From a checkpoint of a small sound classifier.
Data: trained on short read English sentences (LibriTTS-R), 66.4 epochs.
Rows from block 4, named by matrix and row number. Rows with one number belong to one attention dimension. Each number is 128 + 32 x the weight over its row's rms, rounded and kept within 0 to 255. All counts start at 0. Numbers have three digits each.
# q: attention query (model.blocks.4.attn.q.weight, 384x384), inputs 256-383
# k: attention key (model.blocks.4.attn.k.weight, 384x384), inputs 256-383
q.21:203140141169072099129138192113127179117096094138115128174150147136132134157163108150180136175136132120160141128165148153178125125100143139098153135150130155113127168137195169168161180133150117124191136164156108188107158194124151127143157128113133110145118138109174110096206163074132144143162166165161174161141181104162157185168098145172154145111106159170155202112148174136171111199165
q.22:197112135117082098157120136153116125136037124148151110159139135156154138126172095138123105177130141158141140088179126122072136141199144169152170078163144149139143095157188196167123084079104093151163127110145119176077165107129191106169138084120106115134091122075113109124141092156179147165136143129183144106130156115089136139146075153149172192108111131123160141144159176071168083145194
q.23:038123128102156091119107044110140119109108137151118113091074105125175089095083101106093100128136091116121167125103110113098153149136126099114099097144173120198086103153038107122112113113135148115055120142156122093154114109096054123129153138163092122131115122094074126127067070188112071119122103155153131123155130151171109075108186099078100112123095159104177086154068123109100139060132
q.24:050151144139163095144112108120117162116156152084100176136094113151170119094171139127082081148167099137162173159159155141131198175182161119144131107168171108140135129159060098088169155147116179125056156093179100154142110128190046107151119161164107120161103083092133115187074103172087120141148127140158127100099147144167121136162133111089137123124106099094164083119106096106124101118148
q.25:189115104195100201118131199136112124123101103121154172142183098100116166160104110158121153122108106102090106124150095100159120152108161100107152095120107161078169125129179137141183156115172068152215122102112157122061142136101202145093098059097149107131149145121156170117165133052106118085125131142108096179109166114113149141120132134114202121120143119151092169151182118161113135155152
q.26:108138200116150128057130141109162093134115112168126186124132161138144111117150149115135152121129160219146146155123138144071160076124149096158132099193177116134126118138139165134145110156107147109111097101137098167133136147165100102149165132111093154206064091150206120133117158204112129158209160155144098094153163125152122175125098093189092132177104097222124149129113168064136101117124
q.27:179115129148112189082117107127157105118073024092133141099144118106115180118104145123133144122150126136161072132128100064162119121079120110107108120061101134117127153171197134162122091125112080151143081141108182135096069124134178114067134079112135150105169125192127180133143123077126132080091134124126111148124141083130111136097110132140101113131162106155112143093099126110109120086164
q.28:072202182074175120145161108154156194131166131120112135161158119200170134135147108093134094098159099115107201146142153188099182148208112135155123101167161144221116124120091129106102109160097188125079145107123133142208127116156068130153152190147095126146072113103114140111093142144142123136136151181122108123149099170172138106177111108145135165154085186112143098099091100096147105091097
q.29:082175157056142124146120084152184142153146181132078129148112168138134087136142145075139103127146097200164150147135151160084200147210140150125128150222169129207083142132065128112172150176119152128139125106131101100190152171162145141146134133137102112167067105106119129127121112179171121168207138177105133093147147163184098150096107074133089157143117162154160122153074157099156175106126
q.30:202127110161081151121145180165129092136125099109149122142129117089095157183079139141149155096106137127144064102122120122127105120097163157085138136100124129059147111143224105110159097125133068129189133148113166125087119118084194152072104096100144108096169133116119165156172165061117148110130146139109098151079143112082140140075111164125125126103165109167081146101125153137098118127173
q.31:100102096107103077117062105131095150086118170113138090122132150073125148033140106134092069104136091111125157126105105074115139124108114073131104104116183087111142117065089077096119173139154113107095113125109113108100103141135091113138152105086136147140123144106106180166140113106107151096137117085162134129113094126140092127160158135093139105119116093107100121126114091200105101128098
q.32:076155129133105130149184122129158090111153106076090096118128096084118154109124157109084123108152089158113109134134124118191152156171086118087103201111126076119100228170156053113184190108153102123153111136154108065122132161151094138122121122093147089090146143198126164072117178124126133138147087139140165145116103123155144141093145158106086114079128174141116076143117173127165193098113
q.33:154143134132150172190125156139155131076108138125125138145120145168130152118091128165139126121152150180121094163079147175203086118226100119089143124089087132132144230123128127104161156151196134151209141141128123139120130169089189161126113150083194159124126103144179148102125161124092128135118144148131116102177149121159122136100121107139104120096178162138170111108167169158182175103167
q.34:138092126148118125140125159160140108082188073117179076159191104109095193055141208081048146097101129066071131110146084116132096113141096083112177137156103094094147147105136027115133132100172109149165042150116124064111096109102077154083131129086160134128144193187076170183129137068083116091084079120133147180103120107122154122176123138126164117134137184155089115145138071130121165112076
q.35:121104149138158081145102141102127159076128172119144143137191131120104116089071087094144155131099103160097133167170115113086130103116074110118154087170169100170187130085117102129148068142111155110086092157093098138110157146112151164167138120102163160151115101132173108204178123139117116110147141148105099139175119142182159159168094125161134152182098123108153189171116136143179116211122
q.36:114154112061169172178126166168187131156088109113116156079115113161135095085097129208158172141158172205151079179143128163167168126164153128165041145128081108146131124137094166156148112109159138128137085112109070145100087161087140064123141140164143198127077107127163148162098119143135109109125130186101117104130155135123160117091081087115057128141104129077131107115099181125133110144146
q.37:116154173100137082097100120138127197121173093127065098104108097080144122113107137095151098113152157094132086090120145145104145123061146070073113073140047134102064124108151125090086070106098176073127165117105103077120069105116129124109137114097068079105094099148113085060075128160078153135098149130111108136069091133091107122116094114117122068090091113109111083096088077128050119113094
q.38:070148195121124127112171113142121173117192143124138160122127145145102092116175163124172113149146182112116149124111156165149155122086150077114127164166113124162135160143133125160105167182138156103145168134125027135124105151144107147150172144154116112166167140176150091104110128147121153138113154163180167098128096148143168123150161119133103080137114116121190174144108090131139144129094
q.39:174167128141134061160165091102142124118116185075101088158157103110125150147105168162133117152110145121138083148084172126167094163122165083107137099110183145130130131137092141110167126087103209134143113108114067125105190205060161155185168195138090068126119155154156123132126082121092044084111131118145183115073070140166128099156133135109114121118152094084136121154138129165135158167161
q.40:134005162145099117140119056138124125112053124059109051060098070166086151079105122093118097138137119079152146185063158140140097107085095122101134126114188137099192151108149111176111128090136124132161088107096124099104069132110120086075141099071137136138120180109091157128115063130169105088119080131080109113114088073160119114071145100143091148116114170129119128098106090076105105119161
q.41:096090196103166129084174107114134192162123172161183144117105128170167122166191111134141118172204113114159161126089178140122131185123093156145117121105146127153116099143152142157096095168119200142128127179177129070122089126127097106123118144187132115162131118124090105113110161134206176147120154121189174105145146177153135193112141133124125127084121167199201139116120137110116146091144
q.42:105094175140166140135184077138204108145111154182115111133082102152102081175158142158122111174179098138177140113110164121096140180107078156123130144137115089164141084152180126153101118112112172149130121154195155105183108117114113142104121091156143116131142149147107164106093160155192170144168095132127157079200161197146138170051123154121126163090113145150141079141108126082127134105100
q.43:102091183107061202132135099181139163141081135084166140114082077164133131118207109103114017168149073125120246185086092110120103152153122123162152172112153134160184135149129103146097148075170144139120123166123125101122142155100122133093143101129092106181140147118110146145133135148122124117132138149131159111170117201223129148116119117095087151073144210135216092145174074100151139122130
q.44:149129116062179132060133116134088147158201145186099162129083119141141117149177074116053101163148133114068103044120083106119079161162096110142103114137152134168162137174183104115123129137064117172134135145156197097146082075067160120168184084172145088169112116143106145160052164143146123143161129100165097145155135101111159172158092130128157159119090105151126059162144132129128103135000
q.45:151152083145091134170081138140109049090122134110130100149101095119135145100038154049108140113118101152111073108136095127146116080134083111091099096145130126093137144132142158085140138088079045144143114123103145120126092091119136154153080086077141151083136162144110153084099130086159146130116064088097088139129137069075131072104125139144140150110160109134090088063075134169107124127052
q.46:034119138148054132139129087165128119134117154127086132113090139166139120142080189104128113160158129084091091123104172113153149139162119183124090182121142200120088091118130116167140094091117106169147125127149109088112051095102097107159128136155143112119127193158082145095071080148162136165131085146092121118106155135125092098051139125105096146101124148123162056113081133125101140140149
q.47:158098062151071122164112138133142061090102140143137093114135090124102154094053161081165111113132115141082103109100099152152152067130106147087084108143124135124124174090169166099155137076080076137144132104103126157136087101127128113080122084112156167090140123144118143111096163088101136126103104112070118119134135106117099089086140184108144160099129143135126094090079154142099140056103
q.48:125146148119170102113144140102119114160109190156165184096123164129146106181166060150154179163159163150181085174135183139124133128093127140130116132138154136111115143176117178122097084171127134127131189112126128156152127178149170136123170164160133116094123135140105108096091180158156171192118168132097113085148171163171130162109089147132132130146077077157139196077102117111153119063168
q.49:118100075173105155071167108103096056140157152150153137158074128122104127144112075149124146117145151083116156133140099070070204156106124168189161118170144195107144131144164154098111078104151073213118148066114155137234127116088187154126095148163140092153150126091099139139143116140111147120107130191108075153163159137137184086092100089165165160126184107093104147103159162115107131065143
q.50:133110120154142184117176143129136117133155169216112130144137134162101114160151092160143162143141165162147115160167120113148230129139193173108118202191154160124098137139151137168111175191159085153146145124118128099213195159239212144145123122141209139153207140133134153132129084152143141149167141169076095179127111133163187151130175140121153126151120096125150133185139133135103186166110
q.51:137177135088186172058118121122119138168096134156086182144106171175139086239179125133171141176169175099140158134144116118071165142144155171147151073140178160143057069130131187101043130136082125143092141115137184147169156114084164130168160140181123117159113129135104102144090085161125149153134138142156175134162170119099145059126126120140124144118131114131132173131080101108121123117164
q.52:132139102104117095151143175142110126141137205090157119150112136150163096168198139135159148150157114137106161147127161153130188181130127173180134128137193125172144138130166172182160200157168152159133136137205143216091174129145132120155138154133107222123149082099166103143151171148193204181182158113140138125131198135169146146129148115113128163138134156167152151127133148152169148142173
q.53:109145195058145150105113102123115119151082134091102120067131111175180094144105113151135122152125151128150109161116128146099110165164139171162090148066185150169130120180108133125103089117127164097140155155164121110128114167148109120154179156149137156078106136099161115097143114165187125204116169107161178060127168129145135093073160107117051124142093114080172135148079119087097109093196
q.54:102095205091118118118118105101087155164064148111139117127105116172157097117167144094058075133108138074158151170103147132128105159140105124116115181104185105167148107150154112109105096109120185090111180139169101098116157150127126129167184132146092121143103150081093085105101115149160160168164177129151171115122174146160116118149113097111099099118097168101192164077160071100081077137187
q.55:108054161084116124151158119163145139150064143073075115100096111143138122120128184102116051170139156090116160158115160141090083124115106151107124144129112177152156143130153155113087131055106161197139179109161101060082093128105103124129162099132116137109138187100114137083124060159141121118144149141129129104130152152115103048088134105127090156112126149125185104133126112099120124070140
q.56:083060092137127175118121084116142100166165151197167121109071132136099103149138133133136179134148136160125184077088096156073133144166112198141070092101156129180123068113163149094125103156112150120117108174130159078154108126121105143098120164151184124192136069104093120094094140114170163145170094149095177172116177158107107202079108125132172117099135117131103074096105151127100140055110
q.57:143119065096090109171084141145141048118111132136137069095127122106113125115066148101146065094135092139133108107122074163094129085160109135097098107106112119118144161062116113104166145097133091121098155099181124147118128098130158138092089109090110156100134110132154130152144151105145135160132129117106102124138124142112094109106160180139095164087138133152075090082069154143120116083101
q.58:068057139126136129138174092118138178132135146163141125153131109166159127109130162150153139177146102147143129092154173128163142190119102164139155129102148151203112102138169139202119098125135172124138126153184132037158140100122071141133159096132137110157130141098135152093093131167168169149108143144179133121114115209158129159121097145048156146130099178132206095097120128139129155130131
q.59:153158099112121160117162112086127128113167157148185089122114149072101103152155046120143183067116128181139136124171124080131090146115118176168122132178115141085126082150128139150152144153108093115069089101131148124158178124182145113107108168136188107103131128169169161111154139094136188151159144135140120106101157108062121184122101089160145146128065107133123122133139109156114123112138
q.60:162194104127116146162141213127154114109136144113107162137173166112116155105104115094123120099090122069102120145173083115153119119154130102104169101141109148117190153096122150119166135140136105123114154114069120157164150128138174119125160138132114160092107132107131122159170134141068082075137151107146076163163090118122146075179113123147114111208164072050109144152154116140113125148118
q.61:094098121188088092170110103127128082105108116171136075130097100143133150123045165142109148115140094125105061117138158098118144107108113195057094143109098148097080085106147139123113065122088072097154101096131135090127085096127120136134074058100179146092118148117068146080094126103131125125122084158099101119127127114093139111087107152098139159077134166097106103111048118138140141093085
q.62:114153162111191112079143162099129178142145146103105131163144149121129129143213074135137159162123143149114159178146168133132145150109185105144169140153137106178138116129086090152119123142142170113129149116095101109084213153096129144172138122136118105166136108125154116159166104166102139117163174155186137136132138163154139119185134088108125113169111111118137183196179126109131149194160
q.63:117171201108126123085147110132143148201120123155124128153133113171164111134209091132142115149170136157140192133107163136144063124122121093151154174115119139150135108170159107162146145178134183093127137176112120139118136142170079193195115129086123120202148108143122140176147116153178217083117213141145133110136075127120111171087191122138066120089154160171149148150171136117094159133138
q.64:097148125131159149131133124091099154135160138165028134209095157098114131098085181130119112129146115144073151107172124121119092155079110131091184098149132172193104118089173164161112100136119147129124157072139128157154195091095081141170130094115128138126111141131046105081118075144100132102107097122152153127149141118139128138186139110172150168156135094079101129168084126107124105157068
q.65:078167180082146136092161097128138152162082150056073162079087148130161076074127112119080103128137154094145123140149133121085127152135123114102127140140114130117144093109036095136096075119092173093128131176107069139101103158132096084152199163167093082105088174150099111097125074148133124151093176144144200054111125105112143144141175120129084078165034111144148123093105065104117109152135
q.66:165107114171131084124132173128121094073134132138127118122151135071103152104108109128117098108099131138110095100130138088166119093113102108095075131110115081099117147101150137130126151093123095153144089115126136100090114106075110100066096138089106114086145153131099151160103173074080086108174092092109075108080103124083114109121104179080134145101163155132109075051125067178108150106135
q.67:122099117125118192156071132137092154130116176104213139176167138080132112115153143111188145119126108186108215124133102098096134141151157108148162096117158089152149114159097148145176118099096106202121108088082128091149192109153150152139120122140132167168085136140140100109170215166114094172178132137120139141179156209124106100148104111168109200173140113134140121171167162097150072145136
q.68:136127086183125156159152093126150132144205138119183160169195130093124146124158121152182156088127163125107093123143102132124153168132149079153120172129113178095129202131093123124096166149156099122129145149137150173166135112121160161070142128142172129119131135175061160049072190147105074118094115180131085139126070179190161183125140114114193131170125125188107130177130149150147170124101
q.69:096206170105169087122194168132113197123169113132130148143105099125168100155155092122148142124132136093146127117151167170086147171154160192169082065155145126119137056157124133113107124150101165118145114076173088122129129117105108094126155168124131119114107103178120095117148116145102188173123121167181204067112122102043155123167038146099122091146110112070086149126104134141097091159139
q.70:108165145105165134145153112093182120141133154174118149109149169145166132150130161170184163158152164109115156174177133152168150128157125148160177123174159133179077169109085151187110120174193167118119166121188158158153170166178087121123116159158133186132152131156102091143139146151179155130187159167103112124118102150180160123109121035154131161136127121175138126166092120066155137097108
q.71:145131148129130089145121162148191082167127122148116170169098171153113098158149110139212177197167131174167154163115115107162128096128103081141139192153109165144181155113137152220096146168169136126177145149131129081144122193115165112120123098138144148146181074139143095133154185114165117102112137147118133136178142144122160188100104147093136135174167141171181123134154149144189126146104
q.72:150097151159112144144141139054141101172062117165174174166073113154087077139131148168157160176157088211144164172149154110171165115125150175132122139175118182143178185116143181144151145153202185122165113121106126147184137189128144204162136101153139163138140122136169136119175163115174120147171145192126153121137157148154161173124184100152122101167142114182131156153155206109132122138151
k.21:181136153167119118139113140081109166115179128067192144138172133154147173105131157129136113108182160124151137071138148093142122128145141052128155095130038115134140146153195121153152110086077190125185156113112110118135107095217149144106074107147133111131127095085202071114101234138129108132084138114118120121153094196149154100140135074114102065130169101203117140140183179106143151147156
k.22:202103141170099094189162087100080090080149115095163117164138086145143211085105108109148070163115103135117138145154157154172146142062156049113097091114111085105132138153118124166100170134140136138162177170100103126085105113173164136167115145108146108121095105094145119097121190139082105091092121155132101151161126148115166088136178067138119045098149125143134152124157097182118110148176
k.23:116101092131070104102153070168108076147153164118077086091067108104105121168208121117073103098084108134147135136103130107107148090082114131131106124133194175107132143122157137066071135117107068136106087185139197142158132083088087102144113114101145124144106114104097143119130003088124155111147089093142110139089120068106117134132119186105180118098154123100114113133084142129112091098106
k.24:130065110110058104114159041122100105125125167112102081136072110122091157136191071110133133119099092144160146120126082023112141098095137107149129098109178162087103113114150140100105148138136070163126121134141189165098105066090086103120103118076116140142103082073106167130155060085144141075179099134117108155113133081121095149138148135143194144108141154113162123126085127096109045145102
k.25:118164152133176149172136182130110131155145126099197124065165116164159103079080170171148128110124156166103144107148137170162086124194110125105147124116065066163146096122134091129172118167137178131151133102106070100112118203156142152115159132157146155107121134183149132121101220184144116151078128152125165111151110200106165112105131083130076121132138158180131109097178137146183153113101
k.26:125096111165114097184150052090110099114085131148121094169120136178094207107203104137119163167134156110153145136116147085106184136076145094134120107137140152094140173119152145161109166145164129125164114097153182157070086116118101087161090171103151073164102092075115158136119132086116113084150118127164108136150173089142091135159143148175157104172163139155093183157139097064109069097141
k.27:150119177135234150210163172118143112119134117140168160079140137141167133162113192127175169135146146159150087165141163195186144105187148171166106131131089080102135116128103114129122091139124222097100137131136071097114106209106112138113127186206135125132124121120183113126163210134108088164137114131132134066138128155101181154120122155094087137178126134164105147087143145145172172152129
k.28:141091058146052104121121061149131127095153127139120103169102147111080167123140053101083116172078082135147134113087107071049130094081147084122151126125136167108099187148113147130091137112170070151147133137121164147150130061101103052129080142084139081168130076102123107066114072137120142124122104105121120120147114072148105094112175114117158092110152119123158131161105156054097050111138
k.29:136097055145080095140127044130120088074115128114090058149116148124119174143189099115033150148083117113123164125122070043092104139048132119118120116151181165136100166106128116133087115102110072156167117133138192150135120088107128077132110135091143087169080141122108135122128054100107117104114129131159134189183098112158116151140118113125194115149110148100130147149087129102117073133150
k.30:137117125118163120144119230113151181128147129114184150153213124121174141104072149139159154142142148162148114180141120192167067144196116111136140118121085079153137123120091111123174106137140173111113115058091049082104117175121142131125164169138117148105153170164136110142119245169115072152096140134151159067158129181136147132100130095097112135153127147188132153104158105182176179154138
k.31:114138178079177178154109155145170086166118125092121160056112123144152119146136124136132139091139151117117128142103154181182147094128100191135117174117102129117161163139179159091118117174139196110114093143168128168142143173094079167094184131168103122112160192130158147175097126110160140126178149118146144083100160083114138155102122160117134146135127121149146097105121139137126113098056
k.32:117104145117128128122060121141159124097143081151128142146140151121070131104139141114118112067157078155141082104150089118120110124079114091118108115118082043154128174098071074136134098090130176101112099188099106102101080143105117076121132140076139100132110125123187110127091141084113115146086137106073116089136070140096157120136159095132112089116118102160091111131119104111198125119080
k.33:170102167156100165096085115181221128107118081117063147117087174142116077148132093112114086126101167112110087133104105094091135109114097136094113196087122151137094100144166144108110093087079103080171151099103164158159121137067186142161133054161091077089109147137118152114128059099135115100107112132138133144104145111113075102128072133185058177113123142117119133085113165160115101107118
k.34:092087102161117113146131164133161149149117110184137163197110167163169184081144118111165096151169159196227086141110121074118102152110160184128127123110110136126123083100158194195166150099148113085067166178133047171110116101144161088157171113091104125179109151095119111163102175101154149129170136132112085089142125208117073130129150114151123168153149111157132080162133187158183095172161
k.35:167208127126149154076107085151174139148132147133138146128126148112063045110089117133115168094098161104128085148119120080152102133148124149104077149115103085127141146122107136069108121111094128107108065120098170081103092156093052058065134143110110095070121138155138148112139063110073114110058111089107130078149092119156108128090136144105088131176101140114070120083113099146098110165119
k.36:066137157135136130162109134112077108026088113111057160118030111160139125120095075082119166141155120114109111133106107125117126106111104059072136142131118145071111167125102088154059113162126174089084133090080081142113089160106142123080133105137094119128114132091136090138085129105123078061085107143086089117099099121127091112142059127135125122115096090139096134074105114091146096111110
k.37:156098157196137116106101134041100141077129082125136068139169115073050163124131080105131122068086146089079144135175097126145193142141095104169145171207098107102136146166114068135105128087191105105117168081103094127146098154141187136129138134098112109139109140135101145150070107119087105147080109199144098122101035097165197135137090128123132117143097102115108157125149108135138174112108
k.38:137079100167113108102143158093082160075169110128155065136157114114098131124164100071093117090096173070105184106106082076049135159121137103165107150171085085106172139164097071150115125096118062132150126121136161075131122135137147152106106074077178121146094089154107111139099167130111123127071145172152115149108037107168161133156149152130200110143141129161062151141185089153173122100179
k.39:104131159118150121172141116054097154117173167171137093083150195080098072107143127112156124145102202064121179105142134125149104128156113170145133140133161106092166113174152079145075102136129106106117154128159125101161160097150218168100177062140131172137115101126148151143130091198151114172116136134165109124085078120158188120152103125164162172118073182140156129125174084084104192168197
k.40:094141155127157124132102107104105161150166146163104086113163108148135124096095130168114124085113107078103137128143138119179162139159111133117117156126103119174135135118099086183105146093164131101134126080125138071207100152145118111141117175154076094120160122150155120102131090096107096134087106163182100107128074145111168149154122078080143129162086120122100120130180111083110166102110
k.41:129107113165100115095170162142081168059141115115138141115160116084126135110114108121090122124125116107118147112169104098062103149096148099131147113180090096074183132173110124171115051136136103145130091149106164120119088127106133114071093060108144102154106075142150124190091105116077087090085091222169145104132115147101182139184117140094184081156137125152063173123184153141190096138150
k.42:159121146163155128053163169135123157104106093104144083122142069114161112114113119193152175102087137065108169093153118124092156119080140139114173105183093133145178101132063138154099052136154115142169117101076106095154113140089082108074125161133166123136117117123128164180098145117107089124099060216146121079114069117110170152147118100114174065178149092143066138122153186172131124121104
k.43:091086128123142102176120225108131173118149151150160063094191073119111152053139128151108146057077136076074176102126124133170135152119139085145151192202112105079198171159057101163108093099167097104134114078022109106171123139132121122071104120137131130137132071151136172166110123076113102090077081144225120157072076144162149123156174132073125084144135115141109158150188093104141141145137
k.44:136208109070124113186139162148130103130155136091134127102136134247155162143182137094188132178127139102079122114098108115117122116134081086180156104102086153205102113150127167121168176207149150117177104084184098167055126093142084125149141164158144140129146123050122099170100154133186146151113124105049140096128094116154049155118111163160128169176133099137192155083066182155146118159102
k.45:120186151114156156153126092198180074185111111136099172114126179200154147134100115191154109147154113157184059165117173174194141083140098151139117134099130164195052191115152169128177150130152141095112121102144107126097138186137122117149128199210085110090182129124139128102137127113108097133168148112099128136148128147124112066091146084130078139128085129121150100140085155101094154111098
k.46:151072163190169168071134138146131175183111058134107109128165092126120127104125196102156108037106127063105147147130119136158158110104103069103164146153073138166144138123107086116120067126161109140154119115056096118178129152134113076080115113151094087088170154124132159138058112089074044114108122200140095096116060182106168150146162052070159087172161092145097124152133146137142168087121
k.47:109179124100184154157136123174171049189098089158096133118126128178118151109109124233151102157160124172154075194119180153158159097144104147105131140089139165185064155121137173121156143124122131117124129124133108128111123163144136140155154188183155121098152160166105141112161122110139115133150151113113121120152145131098106100073136099124087164123126100111178129141081145086098150089091
k.48:127093131072093176166137110128101165161112089081096084114143124124081123075086173180104004111120059099132127111103158098158094115185120151136154129129073086110085136071157077148124177043144095103089105141153138078121141053112138126081141124101086113126151139100127129135081108109129080098126135155145123133126105149115124082140173103102098123139113142111117082098168081036086136140122
k.49:145098142146120135069140103120169120119141139120068069194082140161108104139153136159094135124153105076130176126095121069134185130170113061139148159165164145121107123103120105090127141124082135142109137117146166084145190167185111139144095099089162099189123124109153162065177022132103094149206150135157140190183108078134101124150174085154154117145054097123108186121127113045101118168129
k.50:123077155160107104142167176141111084092156152157094163096124121145162154080122126116160112123103098112150095100136165207094126125071098064068102161107099157129055138095130177113111119148117147108198146179095095173110143116145166171078129108109148143102107110139096142107089125118125091136180087133105103084098143141142207106026122093120120121092135135156148101193091087151161131060111
k.51:166076119147119131083146191096134135181137094136098102132174136097106171091127153131097115137075183088125113112102138099116104136094147098106096182061111114091125156114077099104129072125128115098105129111136107144113136091137124098149103162087176102064084177111078134122123100063062087110164172137099139135094121135151158060114133047125117105062139110104103130173200119093139137087129
k.52:122123104079127128172082124212189091165139167201169193069146106129178063184140143132107146138109187131152102158133148150120066141130160158112084103081099139125106098134131189067179103162116164148152083160175151112156156128121102129115160056199161149113145138147164112142139143142117165119135154077137151094103194143138126139140178184091136179176214147095125103151122153162100173140143
k.53:065155145137158126137102128084102101093127125081077106098073148113100162107089120089105138103126179115147134135126121143159154073154079067110120162115120128088128161150104128134067156104130117055129123060073139108083110147087172136124116097117101133124159162134147168087083104106090091061101114084092129152098089075119109075131123098141094160123098115131111160058124095028089110136130
k.54:089130120188139114139124149115110120067122146103088105119130158119083155110092130075097101141141176098101179158155147120137158102131121079150170213152132155084181165169066106150119180100137083094110151070067096134126084135130129107087153117100097120132140190132110211151105067098095089076133094149144128117103133094134133107135115112119086189159115101100128148079138112080113162171159
k.55:135094134158132165128153124123150161160088192178101106096176134105128093074108124106116079081098167099080151132153136104152137109161062148133111171145189130163177125143102086151130144105161071114147171083081101090185115138126130106128150116184117120080157128133159211137080106138112114174098091166162149115074096139166180130118133029095121123132129099122126123119166130135113106107110
k.56:163210131147168125063119148117097179103127073079155109151158072153156123159078121183137228098127149100091125129153098175055195191088109072086131129136091116158100102127121174188109043161152135108131087151089144137126111143099029125124048193117154124090141111156100147164066139144116100094087109196101111117133124147136164127123117165098150050133153089134116166158150149182129170120096
k.57:107174132092195142199103101154166058165115134137087152113134143169145139119084106194162113179137122167160092139133177174211148086141100121108134166097142156158089141130127158146165147157141157112106144146125084150130137147123117149145148192201119094095161153116119130118142126145122136128200134098083166129126155154103100079084144045152121189126080145112140095139062108102080185100103
k.58:179073157162100131097148162104101181124193137126157112140162089078128119088113133070134203129102132092037171146128115119044169136138130129111140163161090108074160120143133086140117106084112124139164155121082179118155099137147153125084111047083114131134061132057107118135108127080119068102046100157150134124112134122146111164173111173091142136122166127120139176154172150147185112103144
k.59:115196126138175122147167150169091119116126112114120128170127109129130164156097150170155188106088126152129080088162145179118171112093149102143112057142129174140078093086104165139144076136137171147144084148116129129122143118097113079146084175121144090123151101134081128160172136132071146073150071138122139140145184105128158160202112162142131043150149104116099114155129129127116097078136
k.60:129116123114134150189116138145143087158130148155131162136113124132139139109131163083105094099157110173129142104103146134159061114153118132154160151065151115128089145062169114122144195155102134140090126109156131179107160081189129146182179070130108155102158163108125133078150103154195170132177170011114146162113145125198094108082134144175080209103101161127176088115064105116051106146141
k.61:145166152131183181103142127136154113218107080153107158160158082209108131122114118183161124151123131128144084175103159172196145080120081121097161150122133176222076137124175139128113108116131152104143128106122106143124101154122116099157107192198075069131168178156095116097059085096116096136105141161100125105169156150117132088094114073115086114155109106099136115137110175086095142115044
k.62:137092132163085098134130168107056149068151172127173093122137123066138132124109139033098132115126171118129165106122107086077122168130180133143105115163117114037172127135113080100131138124083103161142144144135149132154126079123167132132140046070121165152145114092103118121098142113185144099097135145144143143111113097147130174135067181176148122094161129117121136137169065155172118164188
k.63:128117096167137105114171155085109182078157156119153077109136136041142109126098141073084135141115181115096199119125135121109130190113184156136134082157100081078163149171080130140101107104168083137150136115150119115138129082085104097101110062132143126158094108109102132160082166152089138072093146153156154150068132100161165187185107189152177101108118122154099183113197132195184093101161
k.64:094142169127154108077153151090130131096172126059141157156124106178187140129165043117170128133137082113076122101111102133071149142152095088137153146160116121162118083141093121160086078109118143159125127073135128172090129138078130133153115183088080113147092075144046120184088098105123147050099109158103080129166166119117117154136110123141143149161139133114133141087110146134166150190112
k.65:146153123158139163144143148130106095098153147143163205108170114110134199124174101104135119145113142087101170103171079158084208126150136070130162133194123126094119102112159134113097120143145104099174117107142140159150156117134106152128139203121088119122119108183107134135112149096094153093133117169131131143100165191107160086145077149132133157095163087155116148145166117151177126140125
k.66:132145102146121122063091096147127110090126098129099122130132125118073142132100119119142135129095143089152072096144103154107127066082148116081096136137113155085107109162091094112074115134093080082101074095066106089117089091116125101080132112133114089081129141113082152075157101077071108094101079115120116124065055148095106108135097137113112105151115131049034118085093122130112123143094
k.67:130125067070105228096119112167069064194146121142102082089038105104092035165129151183118098136112094148132108177173129108147137131118129176101071123094159171089110127105079138066127111161085130106046103133159104089118107154149137126103144113171157117144113148151099112155126109141103119150114123124105177092098132067063097120134132173108166085164080127098139095113091114158079105086121
k.68:140190155071161149143133138126172143164167138146114148051098122155123123132126140164112103105048162102065102111124140187144107078153114136106077176088168149183069201191096120148094164128140162107133163135123136207100105129093105112105179103188112097053173148148128124119147141094146140194146168125089133092080124139104158094076105118106067086104105155137160084120119108179124140101114
k.69:138131177119103143137096178098068132142181155096152149081136084149141138087117137116154181085100106136047141135133120119109107146121151052161102115071128128158155177116051138108154176132137124195068121106068075095104124124168122168095132135166115174120123130135100139155151080161065104137149172134076180105161034120135076114143190100083117099132134120151172162128109114147161138149080
k.70:100127121056086071195179169160147179118134135137176144110164120111118105116146123158153166149098170210106121124127118142153055081198138142154155119112119147128147142142114133121160137149149141201139153141148075153111139162128135190152131155150169174115091100155126131137148144143110170123152198116094131154159089187131136130137106143081082134117089180147134081171200147165111140072096
k.71:113099115099095031114106166124087140059093180120096136125144116128156154068110099145185117175102115168135135131148127114139118077085132115185123058123174123079169102075125130106164125138116111140166115100108105170129144124169094118149086131076161170099108079104114093085142122098132166147196151114125107194124180129156158149104125161129134111136171147134160114142155130189104103127160
k.72:141148097118108091101072155104137146077159193055135078131114070119137137104127091197120145137103076162154153138136120121135141138120083089187119086138164099131180097100109117135128115137159108180144144146144170171163105104131081152110128145122173139123081056140142085137166129140127145141124122130159111140138136161140132197113146087096131094145187157116176129136144189101107085076145